Rows from block 7 of a small masked image model, named by matrix and row number. Rows with one number belong to one channel. Each number is 128 + 32 x the weight over its row's rms, rounded and kept within 0 to 255. All counts start at 0. Numbers have three digits each.
After each channel's rows are labels from the 100 images, of 14976, where the channel reaches its highest value: "colour at peak" is the nearest of a few named colours to the mean colour under the peak. Only what is clearly more common there than usual is listed. The data: photos with spoken descriptions (Open Images, Localized Narratives). In brackets: how many of the 100, against the usual share in percent.
# convs0: first 3x3 conv (model.blocks.7.convs.0.weight, 240x240x3x3, each kernel summed), inputs 0-79
# convs1: second 3x3 conv (model.blocks.7.convs.1.weight, 240x240x3x3, transposed, each kernel summed), outputs 0-79

convs0.225:145182127120142099092162104115138107122100123128112075122070095097164113108129116125156152133121161146126144104145101175118068120105115138063221151094101080108156070064108111151155153132102121136169082124096118107116089116110089101102134167
convs1.225:149077137097150120146157100130147168177112142144208129185096188112147083130129168109102089100117104149094210120160048181152167157107083127167113155107160166173094148140218168178124099135130132146141178181186137079078146121120149094098110191
colour at peak: black (37 vs 13.7)

convs0.206:132099104076133079113137156117086130082114100108111147105079141174121159092083087055120110150079150157113173153044108116113096154080148122137178149152112089113122123080150131089126159093108161117105193158128102108114127139137127114132165170
convs1.206:063120133110163105239156131155143109161092123028116137141125125115157151141075038107140101104139166141165135094128140146151152109175170098160111061175098161170103174113105115113138114130118045201133110119127160131126183144126095145137099082
colour at peak: white (32 vs 6.2)

convs0.160:108122143081082102089074161092087080152085127072145158122106100150115200129091098123174077122093135088135121165077120051109108129162074101095103157127127115113065112052134139137131158147097128050096069159075130154073118073147099150172150173
convs1.160:165136120134153113170170173158119085127069118133152119154103121164095087081119095167098064165102136079145122149097199094124069102162137123143173048191074167200139155132128107098107135114176084177111085136141111102150160111189122099163139083
colour at peak: white (96 vs 6.2)

convs0.53:119121107049089066171141101119136105047119136096138192102137095180101171127123170126113135140108110152085115191060145085103132121090103080095075107092166139126122154128188163148090109126009150118128170140140121148103138125059123081092101155
convs1.53:142167139123183171169129179138102135154116140125161114134147090151100124141114122147178076156118135174172111108070074151097086110102062079126074117075125171123062093138086137065092145101160103157145144126098127131165123104152146143181171125
colour at peak: white (89 vs 6.2)

convs0.154:102131133125117092136103208094083124114152139133138098107120056162154108114117127070146062091092046097160140092145123134112133126118142129146097117144138119086109088177116121179142142152129158189095139173135061110122164134171148131117149136
convs1.154:161134141152069134118179186181175119119169161118128127140097119106173142126125097133152158112082125123140107118104103111140153122151194133091157157131102109151173084170135131155094126184138128128119109142176187081150098153097136136152062137
colour at peak: black (38 vs 13.7)

convs0.132:087101141170122173207172163150116085081065141013112098138109098164110137090112177085106137131073151127111081092103142173175129131117143091124172190146114141087142093099157117114148130123221091133180119119158121112087127110099183108135165162
convs1.132:166178183183123157147121119137141146122138102112199081180106132150107206154126106162048156102077044133103131112150186058071067113128130137107127117173096125131154117138144179139131130145122140070111200127106131146147097127089089132121165143
colour at peak: black (38 vs 13.7)

convs0.96:104096115147158070171140054135122146092107111136127134097159135102217149113121171129123118090091134219093145125175117193145097133058050148098168109106123170047091149140135128084082102166159135170106111183100135109110110142126149107154088161
convs1.96:114101125112115165177078165141171133172140166151132090106111155130116150074114172184102129112116175172125169150124075138129079098145105092120138101107081113103056106164128132124088163121151116183132126102097124096115151078202113188140130088
colour at peak: black (70 vs 13.7)

convs0.218:080119048095116099149149168083137086123073137130141103163129136110169095107113104132150108130140110133127151138138167185115116104066083109141201151100144089066105139109108117123076102143127095160114169126053101126081154127080122118105126155
convs1.218:049096096142162145141158123132153129057119116082179085161106122130128089141144115120099098097084126184143148131165178161121120096149122102128112126161143133178125143158134182128156127170172109105032179165062102108127100082097110139096196078
colour at peak: black (39 vs 13.7)

convs0.66:174167089147150099159131114128099112159079144094148118123088087082087149092139125105112072081123185106127118106165129145136166165083100114106168148083131156081137107108121152150138102131190121102133108097149095123082167100076167094087137151
convs1.66:162136124127162174077121137127097127111192172155179060194130150109160142139159140158120141108100109132119125164114150130135103132144127123178103111099129156081133140126153149151132171145122116163110179194111130127126115108056113087061124135
colour at peak: black (59 vs 13.7)

convs0.169:074135146100141136142154136106142068079117139131109158142155123143105078135137118151122096139059147227088140105073098154103144054054109123097087124142133101146127079145131140113082122104102073086096092142139160086160095135124148088146150096
convs1.169:133108118226142119121145082124102148115118147133144172155157049052132149092121152090083098083126200118111202085137152177103146136166112128138059138107187118080110120106158115143106128123154121104119187088132128105092153141156142179165197115
colour at peak: white (40 vs 6.2); pink (30 vs 9.3)

convs0.58:141144131140143119120094149119151151028078104138112110159069140131065066114116117122134115102090115159117087139182144102136149147115120066100140110089112133091076120109129103109124167101148130131060105177142121067105096121132143087199057123
convs1.58:156126122130209111190176140211087102094102183159092127188123121103089101151084142120141066083156126200120129130170144146093151126194085119139100113134210185109127117138115177067144151109165138120171131152110115124090125116084150120067111115
colour at peak: black (31 vs 13.7)

convs0.87:118116058123178113098059225147100103207164142147141187127077114126204070119109075095126116105107083123140050096129151150072127118071104159092107128080077128159145099131115127156102131116085135123068137172110080112124119119131141116160147119
convs1.87:148101097102130147196151172161180100148118140129150112144095142121148107093116125136096131085129097190063157124194168143173167095194114115142051096103179169127158152171126129101103040129145126146141134145105112182157122137159115166162079152
colour at peak: black (32 vs 13.7)

convs0.76:119111107182163097112115077078112070151136171106106131082096186090160195129074125156112120148089117062091102132093130177141112149061171071140107188111143142129117111141117130169065064113144126047099073133152148179077108124112120108166116088
convs1.76:130150122157190146157147180155136161176161138138141138161100100133057130176173131103084135120123112135087103112176114063141104099144094117148132082159135189153155136120121071048197151143167064206145129125074090084132193146114087175119128075
colour at peak: pink (27 vs 9.3)

convs0.215:178158084123133107073072094160106141161161079170123155145071138087104139107117120145163123109086149123142158091132151154089118123028182134094108163116149109076094124117125134144127116108175148099149064123101103107061071160095141153135139111
convs1.215:169119114120140217171111158138103043147063172088134168116069196111115100138106068180147071165182122089107157156137170129169181125116208118112094165111110104115108117171165154141116059140098127103141100127126145108152116053147174087135106107
colour at peak: white (48 vs 6.2)

convs0.175:148165081167085111088084081137083107128090105104116108137080101089103104119135142156174125096140153120120163166142140152076097145140105164079126136085109142089037185059100137069128148121151176074123069164121079125100158118142092121085044139
convs1.175:153058125140124102107111131077096110179102114128105170111099157149066116116152149124128148222134095145148160167199158207162128141096113125174118175110132132119032104191112122127077115104121101154068131118149131097164128071150135130126169084
colour at peak: white (79 vs 6.2)

convs0.14:131133063113110150109071166131172139146119112153118152108130095100206085142127181175130126041098087151149090158166129080110144153094050123077083160141134160097096140100065126165149191174111115133167105161119119158102089116130132148145130149
convs1.14:195079056141111108120132145137199130116076130188068106085111165103158115077125100167132081159105100112050115156211163135122133114144157136133147127112136140126134098140221162137114087182133154087114189136133176145130116144099129137101097141
colour at peak: black (38 vs 13.7)

convs0.170:109113120118117152093147142091181082131141135112133030113094106050127118133121166124133060056133123097152125090135142141122125132157094166182090141171137071165111145164063090136197080125125137110087068126122116161140154132143156119114148154
convs1.170:115126097079141091135179150180130059102183098106131132122170155117117096152145178125157025082112160122132112107163136159129129118155169119128122091129119140143088044168196152158151116120039154142144166148113144051137085144120094083109142178
colour at peak: black (49 vs 13.7)

convs0.121:105105165186094141168085106157089120154119120070116106199159126135125180124139106124107161151180130130080124116057134103133154208105150130103084123117128111074111147107129105080065151164086117122120100149128130144137108170130112088065093165
convs1.121:133158162114090157138086193154245107053179088111133049191123104095126155095155141129101163123043087135099139180154135129074146160112109108140149131104122165132106076145162093170109177162145145151059161203093140124082118135144116091138155106
colour at peak: black (65 vs 13.7)

convs0.119:167155106154135092160081172134139098230068196126115091159092107120165135125106114111107126104093093102120134141127178173195170142049084187134174115101116091152111140165104110142181158089067080144117133170167165115104118129152135116118095103
convs1.119:126181101123104159109059102097169112134092072117123099123154168104104162108078168137082094079148167114075152134166109122154093141108139131072169094154141138098112078157097129115123080101129089147027158154103090074126131052128046155139088068
colour at peak: pink (31 vs 9.3)

convs0.39:144128096079183043140121096116152132109133089127106123132091139096152101169191140152110117103134127182117141136255081186123111106064100127125199102125126096081195130134147141089131125150198121145119133139057127096130092145104118125141141119
convs1.39:158083109182146115059134099133170130052090111150158124087136132148121121139119117084162069074157116144139096165097129125125038143082067159140090185136148106084093116075117133198068149142128126143160136107150121085081163081160153159128171118
colour at peak: black (84 vs 13.7)

convs0.85:133091063057126121138119078145130120144127109105123120151075154089146137122126112135098090106054154165115129107101120114141111135006127140126076137068213119139100100078138157131058149102092125134118179119165097130121185142160080107131129085
convs1.85:137087112100144166140111131123101113129066118106117134095153114067178157135101096118158160123200216095135146084132146102150204174155119162121148123157152069096102114166110137165090078127067158134090107154197124106129180141142161156120117121
colour at peak: white (72 vs 6.2)

convs0.62:102118114123178144163151104127108136095055103130094095155121136158087113143169106110113212162122128149092153167115113164130128154158236113161161174121100136151117149132159124130097105138180114134126126105149132089125107134140104108136120146
convs1.62:096178099112112158118080111166097106167159145117176111165177149092154072149144181165093110146127057096116110178161128119065112179105137156162176115161062106157054121163135136082079157135135139126155093081099087141132085194095073136148124215
colour at peak: black (31 vs 13.7)

convs0.159:170111133059181109112076095139169124103103113140107125127140182088159126128121127174115111136202103179167129155208131153119136141114066151110156094168088113104175142116162156073142092168158133199151125131075105079174117099080142111117185114
convs1.159:135075110117109091104125127140125160098105136102182131074135160171131110125156196080196186127137074086102113156164183125057118146080141164138133099140109111150092131118106101190100147088108181140107118117156083104096145130158152132146189174
colour at peak: black (32 vs 13.7)

convs0.84:105130142099150065087195121103170098105153171116138069092044080105145089104104092103140139092123125165081095152202118113116106137100099115102158110120143159105127128126109162065114114127150140125153098143122078115129163146107148109100129088
convs1.84:147135182113189147115143134135139155143173071147148115115098124154144118139112115118131157133134095203156108172153103130137137141139097126130120146070123170106140059130113121131107092174094099112121082200089169092147067128158115163127076110
colour at peak: white (31 vs 6.2)

convs0.25:106160112159076059121097096115118139146077128110152101135098136106082116131126107078136186122147135144136125100078088164133076085184147087129204091092073151152051155135143116139119142144079100203137155114133107144110151109084115087140086098
convs1.25:130156116026137160112151145168129158132137089154135133131109167161087133121169131116087140117066112133112153160173128164107081104126112098144111165121101195064108116112128159122117163116122124149070212173093153104114088158139081082097106173
colour at peak: black (33 vs 13.7)

convs0.209:135107152192105113198150080166096055086167101123099130132183137169091099152199150121127108136119160084102120206153112137137141145127205168104155139118140144132139190096166145102121126094127098133126117060160095149203146122086098092118145083
convs1.209:157134138146114132139116149192140154125164103142178117129149148148137092143115101123105169153143126118043144101131113124103104146130109137122135117127110131109063036156153156122079224090126168177117102091099152117064112125081120114165143158
colour at peak: black (99 vs 13.7)

convs0.34:152188095065152123093151214119166168102140192156139083113122148066142138078110096124118122124109094116106152099124132127175099159068085125105168106146102167128132122195128188090128120144087124069067081123032126132146139173134141140149152131
convs1.34:137115119151082096138172159120140149110125129148121169070154048144101095111105113176086145123122125100124142173098076185159121107133051089191091151073167143110125127152151121118136149117135105145183114109124158107119156170197113150090047084
colour at peak: black (95 vs 13.7)

convs0.79:137124143195147160148124108121100133182108131143100163148118179130114181142140070166135172144153177136152079162134129136125112114164100129063163127097116123146166180119137097137132203140196094104157122083197166108092099158103134139195103119
convs1.79:143165094167067112158130053094142130162154141194131158110142125173097106140083134156100097205138089096136091128099099135160143147136131136138083146111108102148088195138164123169109197144112099205121074102122122083177116157179134131101141109
colour at peak: white (25 vs 6.2)