config.toml
image_size = 32
method = "simmim"
momentum = 0.9
orthogonalizer = "newton_schulz_5"
max_steps = 5300
Rows from block 7 of a small masked image model, named by matrix and row number. Rows with one number belong to one channel. Each number is 500 + 50 x the weight over its row's rms, rounded and kept within 0 to 999. All counts start at 0. Numbers have three digits each.
After each channel's rows are labels from the 100 images, of 14976, where the channel reaches its highest value: "colour at peak" is the nearest of a few named colours to the mean colour under the peak. Only what is clearly more common there than usual is listed. The data: photos with spoken descriptions (Open Images, Localized Narratives).
# convs0: first 3x3 conv (model.blocks.7.convs.0.weight, 240x240x3x3, each kernel summed), inputs 80-159
# convs1: second 3x3 conv (model.blocks.7.convs.1.weight, 240x240x3x3, transposed, each kernel summed), outputs 80-159

convs0.194:439465447373518430478533498503582584405548505460477568497455410487537501460437512498499568479444462414497443413535444448621457435411510509501540471487553513566428455480461480510580420435520439475430547503482555481528555420557499413502487423
convs1.194:475532508476528502454597499556500507539555484454465506518493498494550517494553409455628466392521479539542539466481494452515598504530489502475483497499567534514509486528590476603528518494410523516484486508592588533437400444510535520464489492
colour at peak: black

convs0.127:431444474485549611515473515408472466457542500470460548445501494528521517508480577414551557516462470452472451505391577511473521493486502420561461462446456486549493481565557526418449491473473487482585512458459510482494603436492524509530500468
convs1.127:484463450454502547638442483413522482512523430531494510480507483425497469465448496442548550413497486572440526570452505481488503526456413526580464481490421511613498514492507424487473515398504493605543525509591535524511498485513510515435544461
colour at peak: grey

convs0.217:524476521421470535420468485572485425393457531441548545462474453572499521469486435499411506480503486441574482420503510538440411476445554513499410481446499475488402563549501461520465469440515411470415546477492457508451478558600485494463569668
convs1.217:441374482424441592568442448486432445448488457555475452469604529510379382497408514523513484395539515462481456478450479499612549474520533481479466495484545460536524526512571482566528473530532495473508483520508404554526499449517523535499524596
colour at peak: black

convs0.145:498528581441492448509426525498490440431581414526428424604501450533436524546475454580536403510470503537482534440462410538494456432516517546477518471563461471449460527516482547558521597528485499487475496507482434527435496604377450515397491427
convs1.145:499500482429543491496530491553462550549439490438500510455465443556454492504544510554523484522456457543533539415600576519532527520437554503518502438490494467453624515409449438524562457443455560556521435522531465453442518459494511518527488533
colour at peak: pink

convs0.45:415548466550519515523462436575508557384479509537507447475565531445430443635500524517383520434545540520511452550458451511495559490503395503492614462495467555453493510461479521480518490498547503511422500494606501458575434449497481482531502462
convs1.45:494579568554560416511568474504507472448536483473561520519418490498459474472554643525406508554522459531503541471449531424503417493467494580429517546520521525366481512430394578430500499540539548536437507444475533493492506484469497503482448535
colour at peak: black

convs0.49:430420448487471541395531495491493499507372535455522482489581427462470525453355483558464450448524468460529450428555428478623445503446523482495542579508503460426435545501436493455413497468534575424439463442442602547469497503453506465564563528
convs1.49:494529529430565483528536512474532545496561421483538454489553535539464562529540547554451480429565419523536526444573455462559554445487546411462430522435548507430471571515489477490510557601430524486409427534494466510551468582398567530535442629
colour at peak: black

convs0.115:527505475490422481485474436442488488629504532475483642542541455451512465488500522491489495458442525475525449417497407473595446480412463558438477599485639476463540447496455549494505470543521504474408439394491449568485415462383456489454537505
convs1.115:491506523477539490529457524453539513532439478494504437462526532466463434525510442476487520537538459532497539459502532489539537467492522383513439476491470571540469435480547498535506487483474573541446440444592519581402506551506551523498484578
colour at peak: black

convs0.6:431395470524538503421521511513500478469539452456589360483486493530406556516450530516542548498504458516454542522426643462531477372498647448565578419407384467404396565425510400489524440477525502527529481472538505516409544502570537466488473569
convs1.6:502492420550498539521554377448503481514538521500538419479534511456452494434469525524528441435555597444446513497498454466550462525522541474415476506532527482447459507568483519564444558553480449541509560538584469440521480523541568450453508617
colour at peak: pink; white

convs0.91:483517479504491471472495538518454582524534451478562488529539545457649438476550530448428477548494513512532501500451524495422552457424529497538568560486521548448535390465488546465486502585537505474537478455531516432526370426636534492494490446
convs1.91:499457521484435420551458475523524382521495490480549496540421475541563452454438567517426417558470535583553641532497440533595489483487449507485420336517531459490474460445510485559478467457564547493512529508530566504549535550519477547433482497
colour at peak: white

convs0.55:583503470503461527470495497464521525662471469532453527519432469413523507346506431501423506483459524430513339462489427527558564532451467387513457553530553489523537485502553432483462446579492465438437436475496594523580542460503544504486537426
convs1.55:528548500571533489448503553474489464565378493418551572499456426520538478580555528506541507551539413526559478404467460478463487474672540387447529560531493597526508467432618501522558421479474477520475443458528454489481498442505561567497397445
colour at peak: black

convs0.228:490487474568513468428482436508469598487484491412462527440591451447535437485397596495513482476560454497456510614444495532397520482449397487477463527511501383546463553529495511488471480495515462561341593485509515408431404534471455470520537530
convs1.228:433512499468533456484617452594482536499545560404521529481497461511474552520499413346533467493532507469425473561469476488488392567489485417476527442500583420556553583474493473570460510463447546539527528447497477541539466433453500493481444509
colour at peak: grey

convs0.150:534488451450548507444505513437518406587542449392477540570489523491488494450487413542469454447541464434581672456597645487461492523492571525552436513442538464489538469460456428573494403505480505525512493483407502586406459471541532515523545431
convs1.150:472514538490484564588381513500446581475559436538569488532563473505391559442512618594397478520448512530508416585456429556497432529502537420571512438537498520509504472564570524470505493500413617529399444441543500500596580448528566524417463426
colour at peak: black

convs0.58:532441490515522417504451523418468495597558523459445521522522539483519476533524281422529514452485439428511480440541524418411541512546472490444547567516500423499481473424444453495484491399475552507460521489389336500489458451561476563502566466
convs1.58:601455514444418495605563531575433531467482466525579509500460553510546454417483474577587436505504537526550540521471522484525519643541545500516531495474493479516562480520458453410484437513494470536571464518573468483487499518480479485468507568
colour at peak: black

convs0.111:548603448448525419465478387509525437491548457469511519504486531512560486491544553475390585515560436380476707408467534471474484550526571467508452462442517526515517574467503533453518398508419536586521517474442503480415382394626534518518481496
convs1.111:480545553529503536490436519416518580530466475473529519587483488416432566463560484449444454567582464504430586485497507561481518443583478440516512528470488532512469488524509549558479496404490542562494439474480468434501436515603488510545549597
colour at peak: brown

convs0.140:416566519506487507470456428451491582435568455455484475488478536535400465582523512518461496500493496466518504607495397524455531474460336538476563437466498539393455425478437565490530461520551468534349537527489484365475432482477460514467488430
convs1.140:498530516579484464525514446525461454427494562494544474540472464483460517527504548428441480538498469519483482594511485506548546586461402538559501493614399425521460507396441483536583569594517520503534485551465538592549419493516469518504452440
colour at peak: brown

convs0.93:478445548512414521562520427480449422505574468462430568518467523532543525466493464448447494533468510538415560547435554542409481502559540474526450506420456502443550515468513440540519504498499490477638448518551478453408543484499526393467422446
convs1.93:456441470471479489634450496514488528477571486446507497457511461479474434553449510505485501516533477478527508545526474509566541559451512505566508388485436554543528513451525393516475469430529445522597536496530467471520487516530481477484505556
colour at peak: grey

convs0.216:464446484416561480513526569497465472490398473513476434593443521468508483487504513453485493509500535472512554559527511534523532484454566526561351493540614490535413429466560383448471527542543494441450381453446459520455479441546490487424573441
convs1.216:484512409489538444495505437507581419525513539397527477507489567424563441498516418353449519451523519436469570486454504551521541461505512529492460362512466419434505523518572444595527559574580306499508485488534428512421605514470577444518505440
colour at peak: pink

convs0.121:430480507554474484462413521497521460528480501430425517437554516456435514488433440544494545451500499475497562509449474489467487519466493491531514650467504473469485500486453471450458455446462585447385442443420421482511543470427522468511475471
convs1.121:490504434449453520525503483523546510512491483515460390487497487437548450485519533442549486451494548443580509463523475550490515512511540555394473369554531461491483489477498542466535574511606407466500411495495503512521595518479537511482438432
colour at peak: black

convs0.198:445553444477519503483558578486540507537496493478423465447504439493430490493432504527539475493558436568500639535492547527446433532401588457483463503476513483432416517440478400509461547453515485526502490469460555546439487371460476471518513469
convs1.198:523562530531504476531495493454542537580449564496576576496512526484520518497477446464456448498454385552540412556488433516505528548462474559567551433464406502510536576413524472495473538492481564501548577449399539474438580539480469552472481417
colour at peak: brown

convs0.4:453452542492531528466432492477514474462434453427501527466464442431486469488544484513450498443446469595548521620409492484475529502445425525474465502462513501444493512490459501486456423410449492525454469509478373519435370500464527548492407433
convs1.4:477494526478502553476478478517473456431536543489544478511475532490562466442548483542428419527476513450537599448504507473525429534501461602527457401559501418512531530456558442494466556512462576563535444547529464459459527449500567406522506528
colour at peak: pink

convs0.102:507508516554519480575455552412509524396506402566533397440554433496498527474435611457570440465512538624449531595444438556470480472528490478543485482426408489506498454508506471434442527429489457467581492502506469423538448379450528501476436539
convs1.102:506602471487497551530531502506535492498451494496525430474470500473599501495520491481508485512541500416478590453554541461460564542474510497596448427518496526480496480428500475447417528554554449496562493508512476445453533424512417476561491526
colour at peak: grey

convs0.131:367484479514541458438442446536456416359531490528564486426467476446467536464463598524461500469419519565448497520460555485571521478526515537465548491523480503436557555438365455485510515417482523518479489491526429574533507481423518540441521586
convs1.131:471487425547530493448487424510509517460518530431567459487504496528404456484474572521532472471554530539437497485510544472468556480441589502443534524492526502417513473514425506484491571455448494535466552427440498457474544493542413448448609498
colour at peak: pink; white

convs0.117:504524467544471508477414392446508521444418491533576383486534472470499503477409524474432420519475427494529591535462561517487502520403507404502433442433507484472479442422458406456533538505501508509434544485502556447467437483472482541534455492
convs1.117:491542515484497619512411442390524444460518439536592468478557395521469460399522496460495484546520492504471483449506482457535451513430565493472531491609524495501541573554470517506517458540466586555444465539506526458566470469516424478529517518
colour at peak: grey

convs0.90:522535511540555576549527528504529490422495467508407475493504541425478499554482506438467460544461425447486565507412460508455498469596449535569350598538476606452556504495507530502538598491593581500456490524542434528477521560498534463454548513
convs1.90:517518477434535535526552515513501501444440504527548428505543536482516484495462504586431473412499535489481537388513413520557552555416556551524453606523540476524480479549497540480510420419495542569461471464516408542504543479426604604416459521
colour at peak: black

convs0.236:490558446481572420517513489471531386468501443450568458532582547444460458498520494514406414488493479500465647464425451533475415469471532488559529500415470439498460508504494525498507394523518542519523499465423467494398393453597534467499505478
convs1.236:502384497479567531486541426500477516370497525465558528534568458477497414536565461497443421445548418488530494404555496508391525463593482450505552538414478448482542522516510453514526525579502581557525387533436508470489484525555572500586533532
colour at peak: pink; white

convs0.67:510559438459511444417471391506501450488413507374501432525500532470529439529563468571423475476472468539461571495488504499509466507511529511547427565410497448507502503440532403579469348555502472457529485536380455563402476473634559452531473506
convs1.67:574462457415416538486446477390467457410523504588479486479610608560394522484460517538498486396550501509525513508481512554491485484542469522471543499499472382494542569500493455490518463542483544415529510476455459433450477506566579446517540508
colour at peak: pink

convs0.86:486480507449549471512520533401481486530591517504518466429466436456508567418461537488511523442481476515517373452554544478507480472474487527460477515493438514551508463497533443427477454506450486516621422528506445479500534513461493504524500447
convs1.86:506519456465503540503401566456512489478464483548500477551559477513468594520480458603430473446473538476553682458493480461386535562484430498464417482536487512443512454540465494404483467456492483500594505505565539519519475587594423431605538492
colour at peak: white

convs0.3:584475411459510481516533571403472519527528449448479464444466487562492523490490501381520462569486508552417513530492580472451421500612695462491438506526440488445508494528556564491447537572513563504526492551523534479535521588430421486583482439
convs1.3:572513457512424556542497501534644495574515542480554510522543464468477448368519423423523486482503458546449427571458522568527607532513564478536582449564452558455452487512525448599420446502523405564574467497515534471434434503614457437527567442
colour at peak: pink