python train.py --arch="resnet" --model="masked image model" --dataset="photos with spoken descriptions (Open Images, Localized Narratives)" --train_examples=203450 --image_size=32 --crop_scale_min=0.7 --horizontal_flip=true --translate=0.12 --method="simmim" --mask_ratio=0.6 --loss="l1" --norm="batchnorm" --hidden_act="relu" --channel_attention="eca" --depths=[3, 3, 3, 3] --kernel_size=3 --stem="single" --avg_pool_shortcut=false --widths=[80, 128, 240, 416] --init="torch_default" --residual_init="zero_last" --optimizer="muon" --muon_scale="match_rms_adamw" --learning_rate=0.0029 --momentum=0.9 --nesterov=false --orthogonalizer="newton_schulz_5" --adamw_lr_other_params=0.0013 --max_grad_norm=1.0 --ema_decay=0.995 --max_steps=5300 --batch_size=192 --epochs=5.0 --lr_schedule="wsd_sqrt" --decay_fraction=0.2 --final_lr_fraction=0.01 --warmup_steps=1060 --weight_decay=0.4 --adamw_weight_decay_other_params=0.05
Rows from block 4 of a small masked image model, named by matrix and row number. Rows with one number belong to one channel. Each number is 128 + 32 x the weight over its row's rms, rounded and kept within 0 to 255. All counts start at 0. Numbers have three digits each.
After each channel's rows are labels from the 100 images, of 14976, where the channel reaches its highest value: "place" is the part of the image that holds the peak. Only what is clearly more common there than usual is listed. The data: photos with spoken descriptions (Open Images, Localized Narratives).
# convs0: first 3x3 conv (model.blocks.4.convs.0.weight, 128x128x3x3, each kernel summed), inputs 0-127
# convs1: second 3x3 conv (model.blocks.4.convs.1.weight, 128x128x3x3, transposed, each kernel summed), outputs 0-127

convs0.50:107092150120123147106149155083139129137093124163058114112113149125145120133100099178157170144104135081149124105123119061117153129098194153161123131066132112092133108110115101114140057182187126119124101180083131118135141115118115043125104107140153085137104094139095102172056101113172121164133066091114140135096152120104097170222141086101094111149041117087094136094140102174150116094159
convs1.50:133144115100122151162156109120165118139144155123081083125075060061100200153138131154103097154088088118205107149096131097189129089131128122152135111164076094141152121100129086116180134165137118087124119086098069094126170123123136121060096159161114117090145103122150141166139076124159128159125153092104125103159089117051211138137083103163105119139136120185087108193096116108144146134193
place: bottom centre; bottom left

convs0.11:150050116112221111107130130028082113134095198155111108111113103117125133078096111153128120146124108135103132098123111134113137099110117127055147135043170166185112154097071092044136073141167128141114106162063146148150123118090086166105108134180133118153089140162103089122102107122105123114147109115171158154141131133173117149074113118078117121144092174084112167120114105165108140118106
convs1.11:205093148154191149086132128103142143113117160140146159165168097152125086118085131091189071125162166113176123122127173080113194150171148094152103162140047136111108215119154123124141129136143143159128115117127140150096114181128117193119117138123123099168091165140183103145100140141141185131137164125059176125160168146107125089096197085132152130106163154085191158124128088112110080124131
place: middle left; bottom left

convs0.31:130122143111132148107097156118083141121112143157084153139142122099128178062132105113154110164096142126102126144104110151138120130115097195134139057127154179083122171108147157130123139132161037078123113123169103097141146115111112088143153087169070071112111132144173090158164126115123146086176107067097107079170097108128153163023153075112191117104177103102138096130134163111080074075134
convs1.31:180076189092094110105185141108142096159136068123158135159123113101142184121070123159189096133126148085113154060136162121123134128130172110101153115100126103144139114193108136144131105123137077081157139060130081126110131163117108085181152156122121113103132072098158069099101155121083108136112087090126100165127131082070019149094128155134168079128167130101110124084129093137151174144109
place: top left

convs0.44:155120093131152070128090132157165114089171102106099128116113130137121126091132146132142157137089114134123081121129138115108108113111094120109156191101111096127029099135126079152165136011091078102034137145152105182112153079037028178151111122116152146141143131158150151139133135112143121152092136123102121158143097109078123127156125163115200135137150104115124182107139144171156130135105
convs1.44:113117094149127135134166146112159136097105145135127151134127180193083085136144104117164086143131096108138128079114131116094098135113112128134061162120151150152163196090105108192074113186054134158131131127105145179108126144126148127095111137140147140084134122081131116190182137221117134155173104136110105080145091162195174152135128176127178146115086092129120165162160083176063116059130
place: top left

convs0.125:180092131117099119135142100119112132128033191090124134132150121129119113122077130117126107147140165153175115112143129134115169111087131108068186143107233155124126123046129120015153127127125126096131117119106137170145111106076094126140199128127133136106164142123097088000115130104128126133124099071141075117116125126108113139107149101131119122125161116169099162106125173141095138116121
convs1.125:158121091118198134138141135071113133109213095118078124070118152181138118146173093095183170106155145085068135193078149138158112088146136125166093163177131132132134225150126105150144146104136090139128188123158132125111134174123115197146091130088134053155130163134076132125111129098109165163154103182096116132146080086135148127155126088181153103124119098118096150129165110100105085115103
place: bottom left

convs0.120:133163133138145175159117128064147131152130162150157134133163130113132142109105161129094125142113122154168148143132150124121097126144184086109103134107118139122113122093128070147097142154124161130148124168091147066108126131124123095115189156134150077135129096116054166131069154148073130175154108142080172131099051056161144170190126037134149129135039160174100091086132147139071110048106
convs1.120:125097118134094104141116113071104185113101164125126089141115099112121113152074148141128100103162157168079144160157079157174148111137162114175133090087230188163120073144148152074139147066113141117088087108163096067173163148110084137170205109081150174129146086127068094108166089094139101147108137205182107136133176147153161132135119144166113140136148105135157130149151119108122130117117
place: top left

convs0.2:102177067145137125112068176175144110079095130134146127138153126097105137154129139090148121135101106065087105151120099119150100097152102128111117114184160107097126097100123122093171137130130080107205112121176140155143073122105169084087176122128084081148112173130123129022093113119125133082073153097054055133106122115106110115059093091141109130121096110169147092103089118106152103130068
convs1.2:097074147113124127088139123115071132166141125100115201124123126137072155087127133183115145121144156160123174130058124086124170085102115073157162134150101053112093103165160117100140132169084111117124093120126135155148148138146203105088085123124142110123137145109115129091162126075154076133165065116099166114128077121208125133147110115132120143096191140138162058107178068190150123065131
place: bottom centre; bottom left

convs0.3:193087148099109089151137165184155139150109228159089132132148160145089131104114122141113151118100101097149150114103137117162115152102153179128146127093169087071106116091136155121085116137156117103093140158127101158184078062067103047088136123092113136158109094171125130165114065079125145142155132179099077161143076097074107184094114147121108123121128100138133118154152200128114071114100
convs1.3:133140129093070142126168125073173132154108094128123137130134083107132031085090180147148090146174176086100123115132112107118120150113111136133135141110144055156105098158117140093116165161053129122077111119105110122176165111130204091144125152157136112131173152100074153068149114189081140123144069123095167163118099139149157098136118146113123150139160143169089035124130176174073146101116
place: top left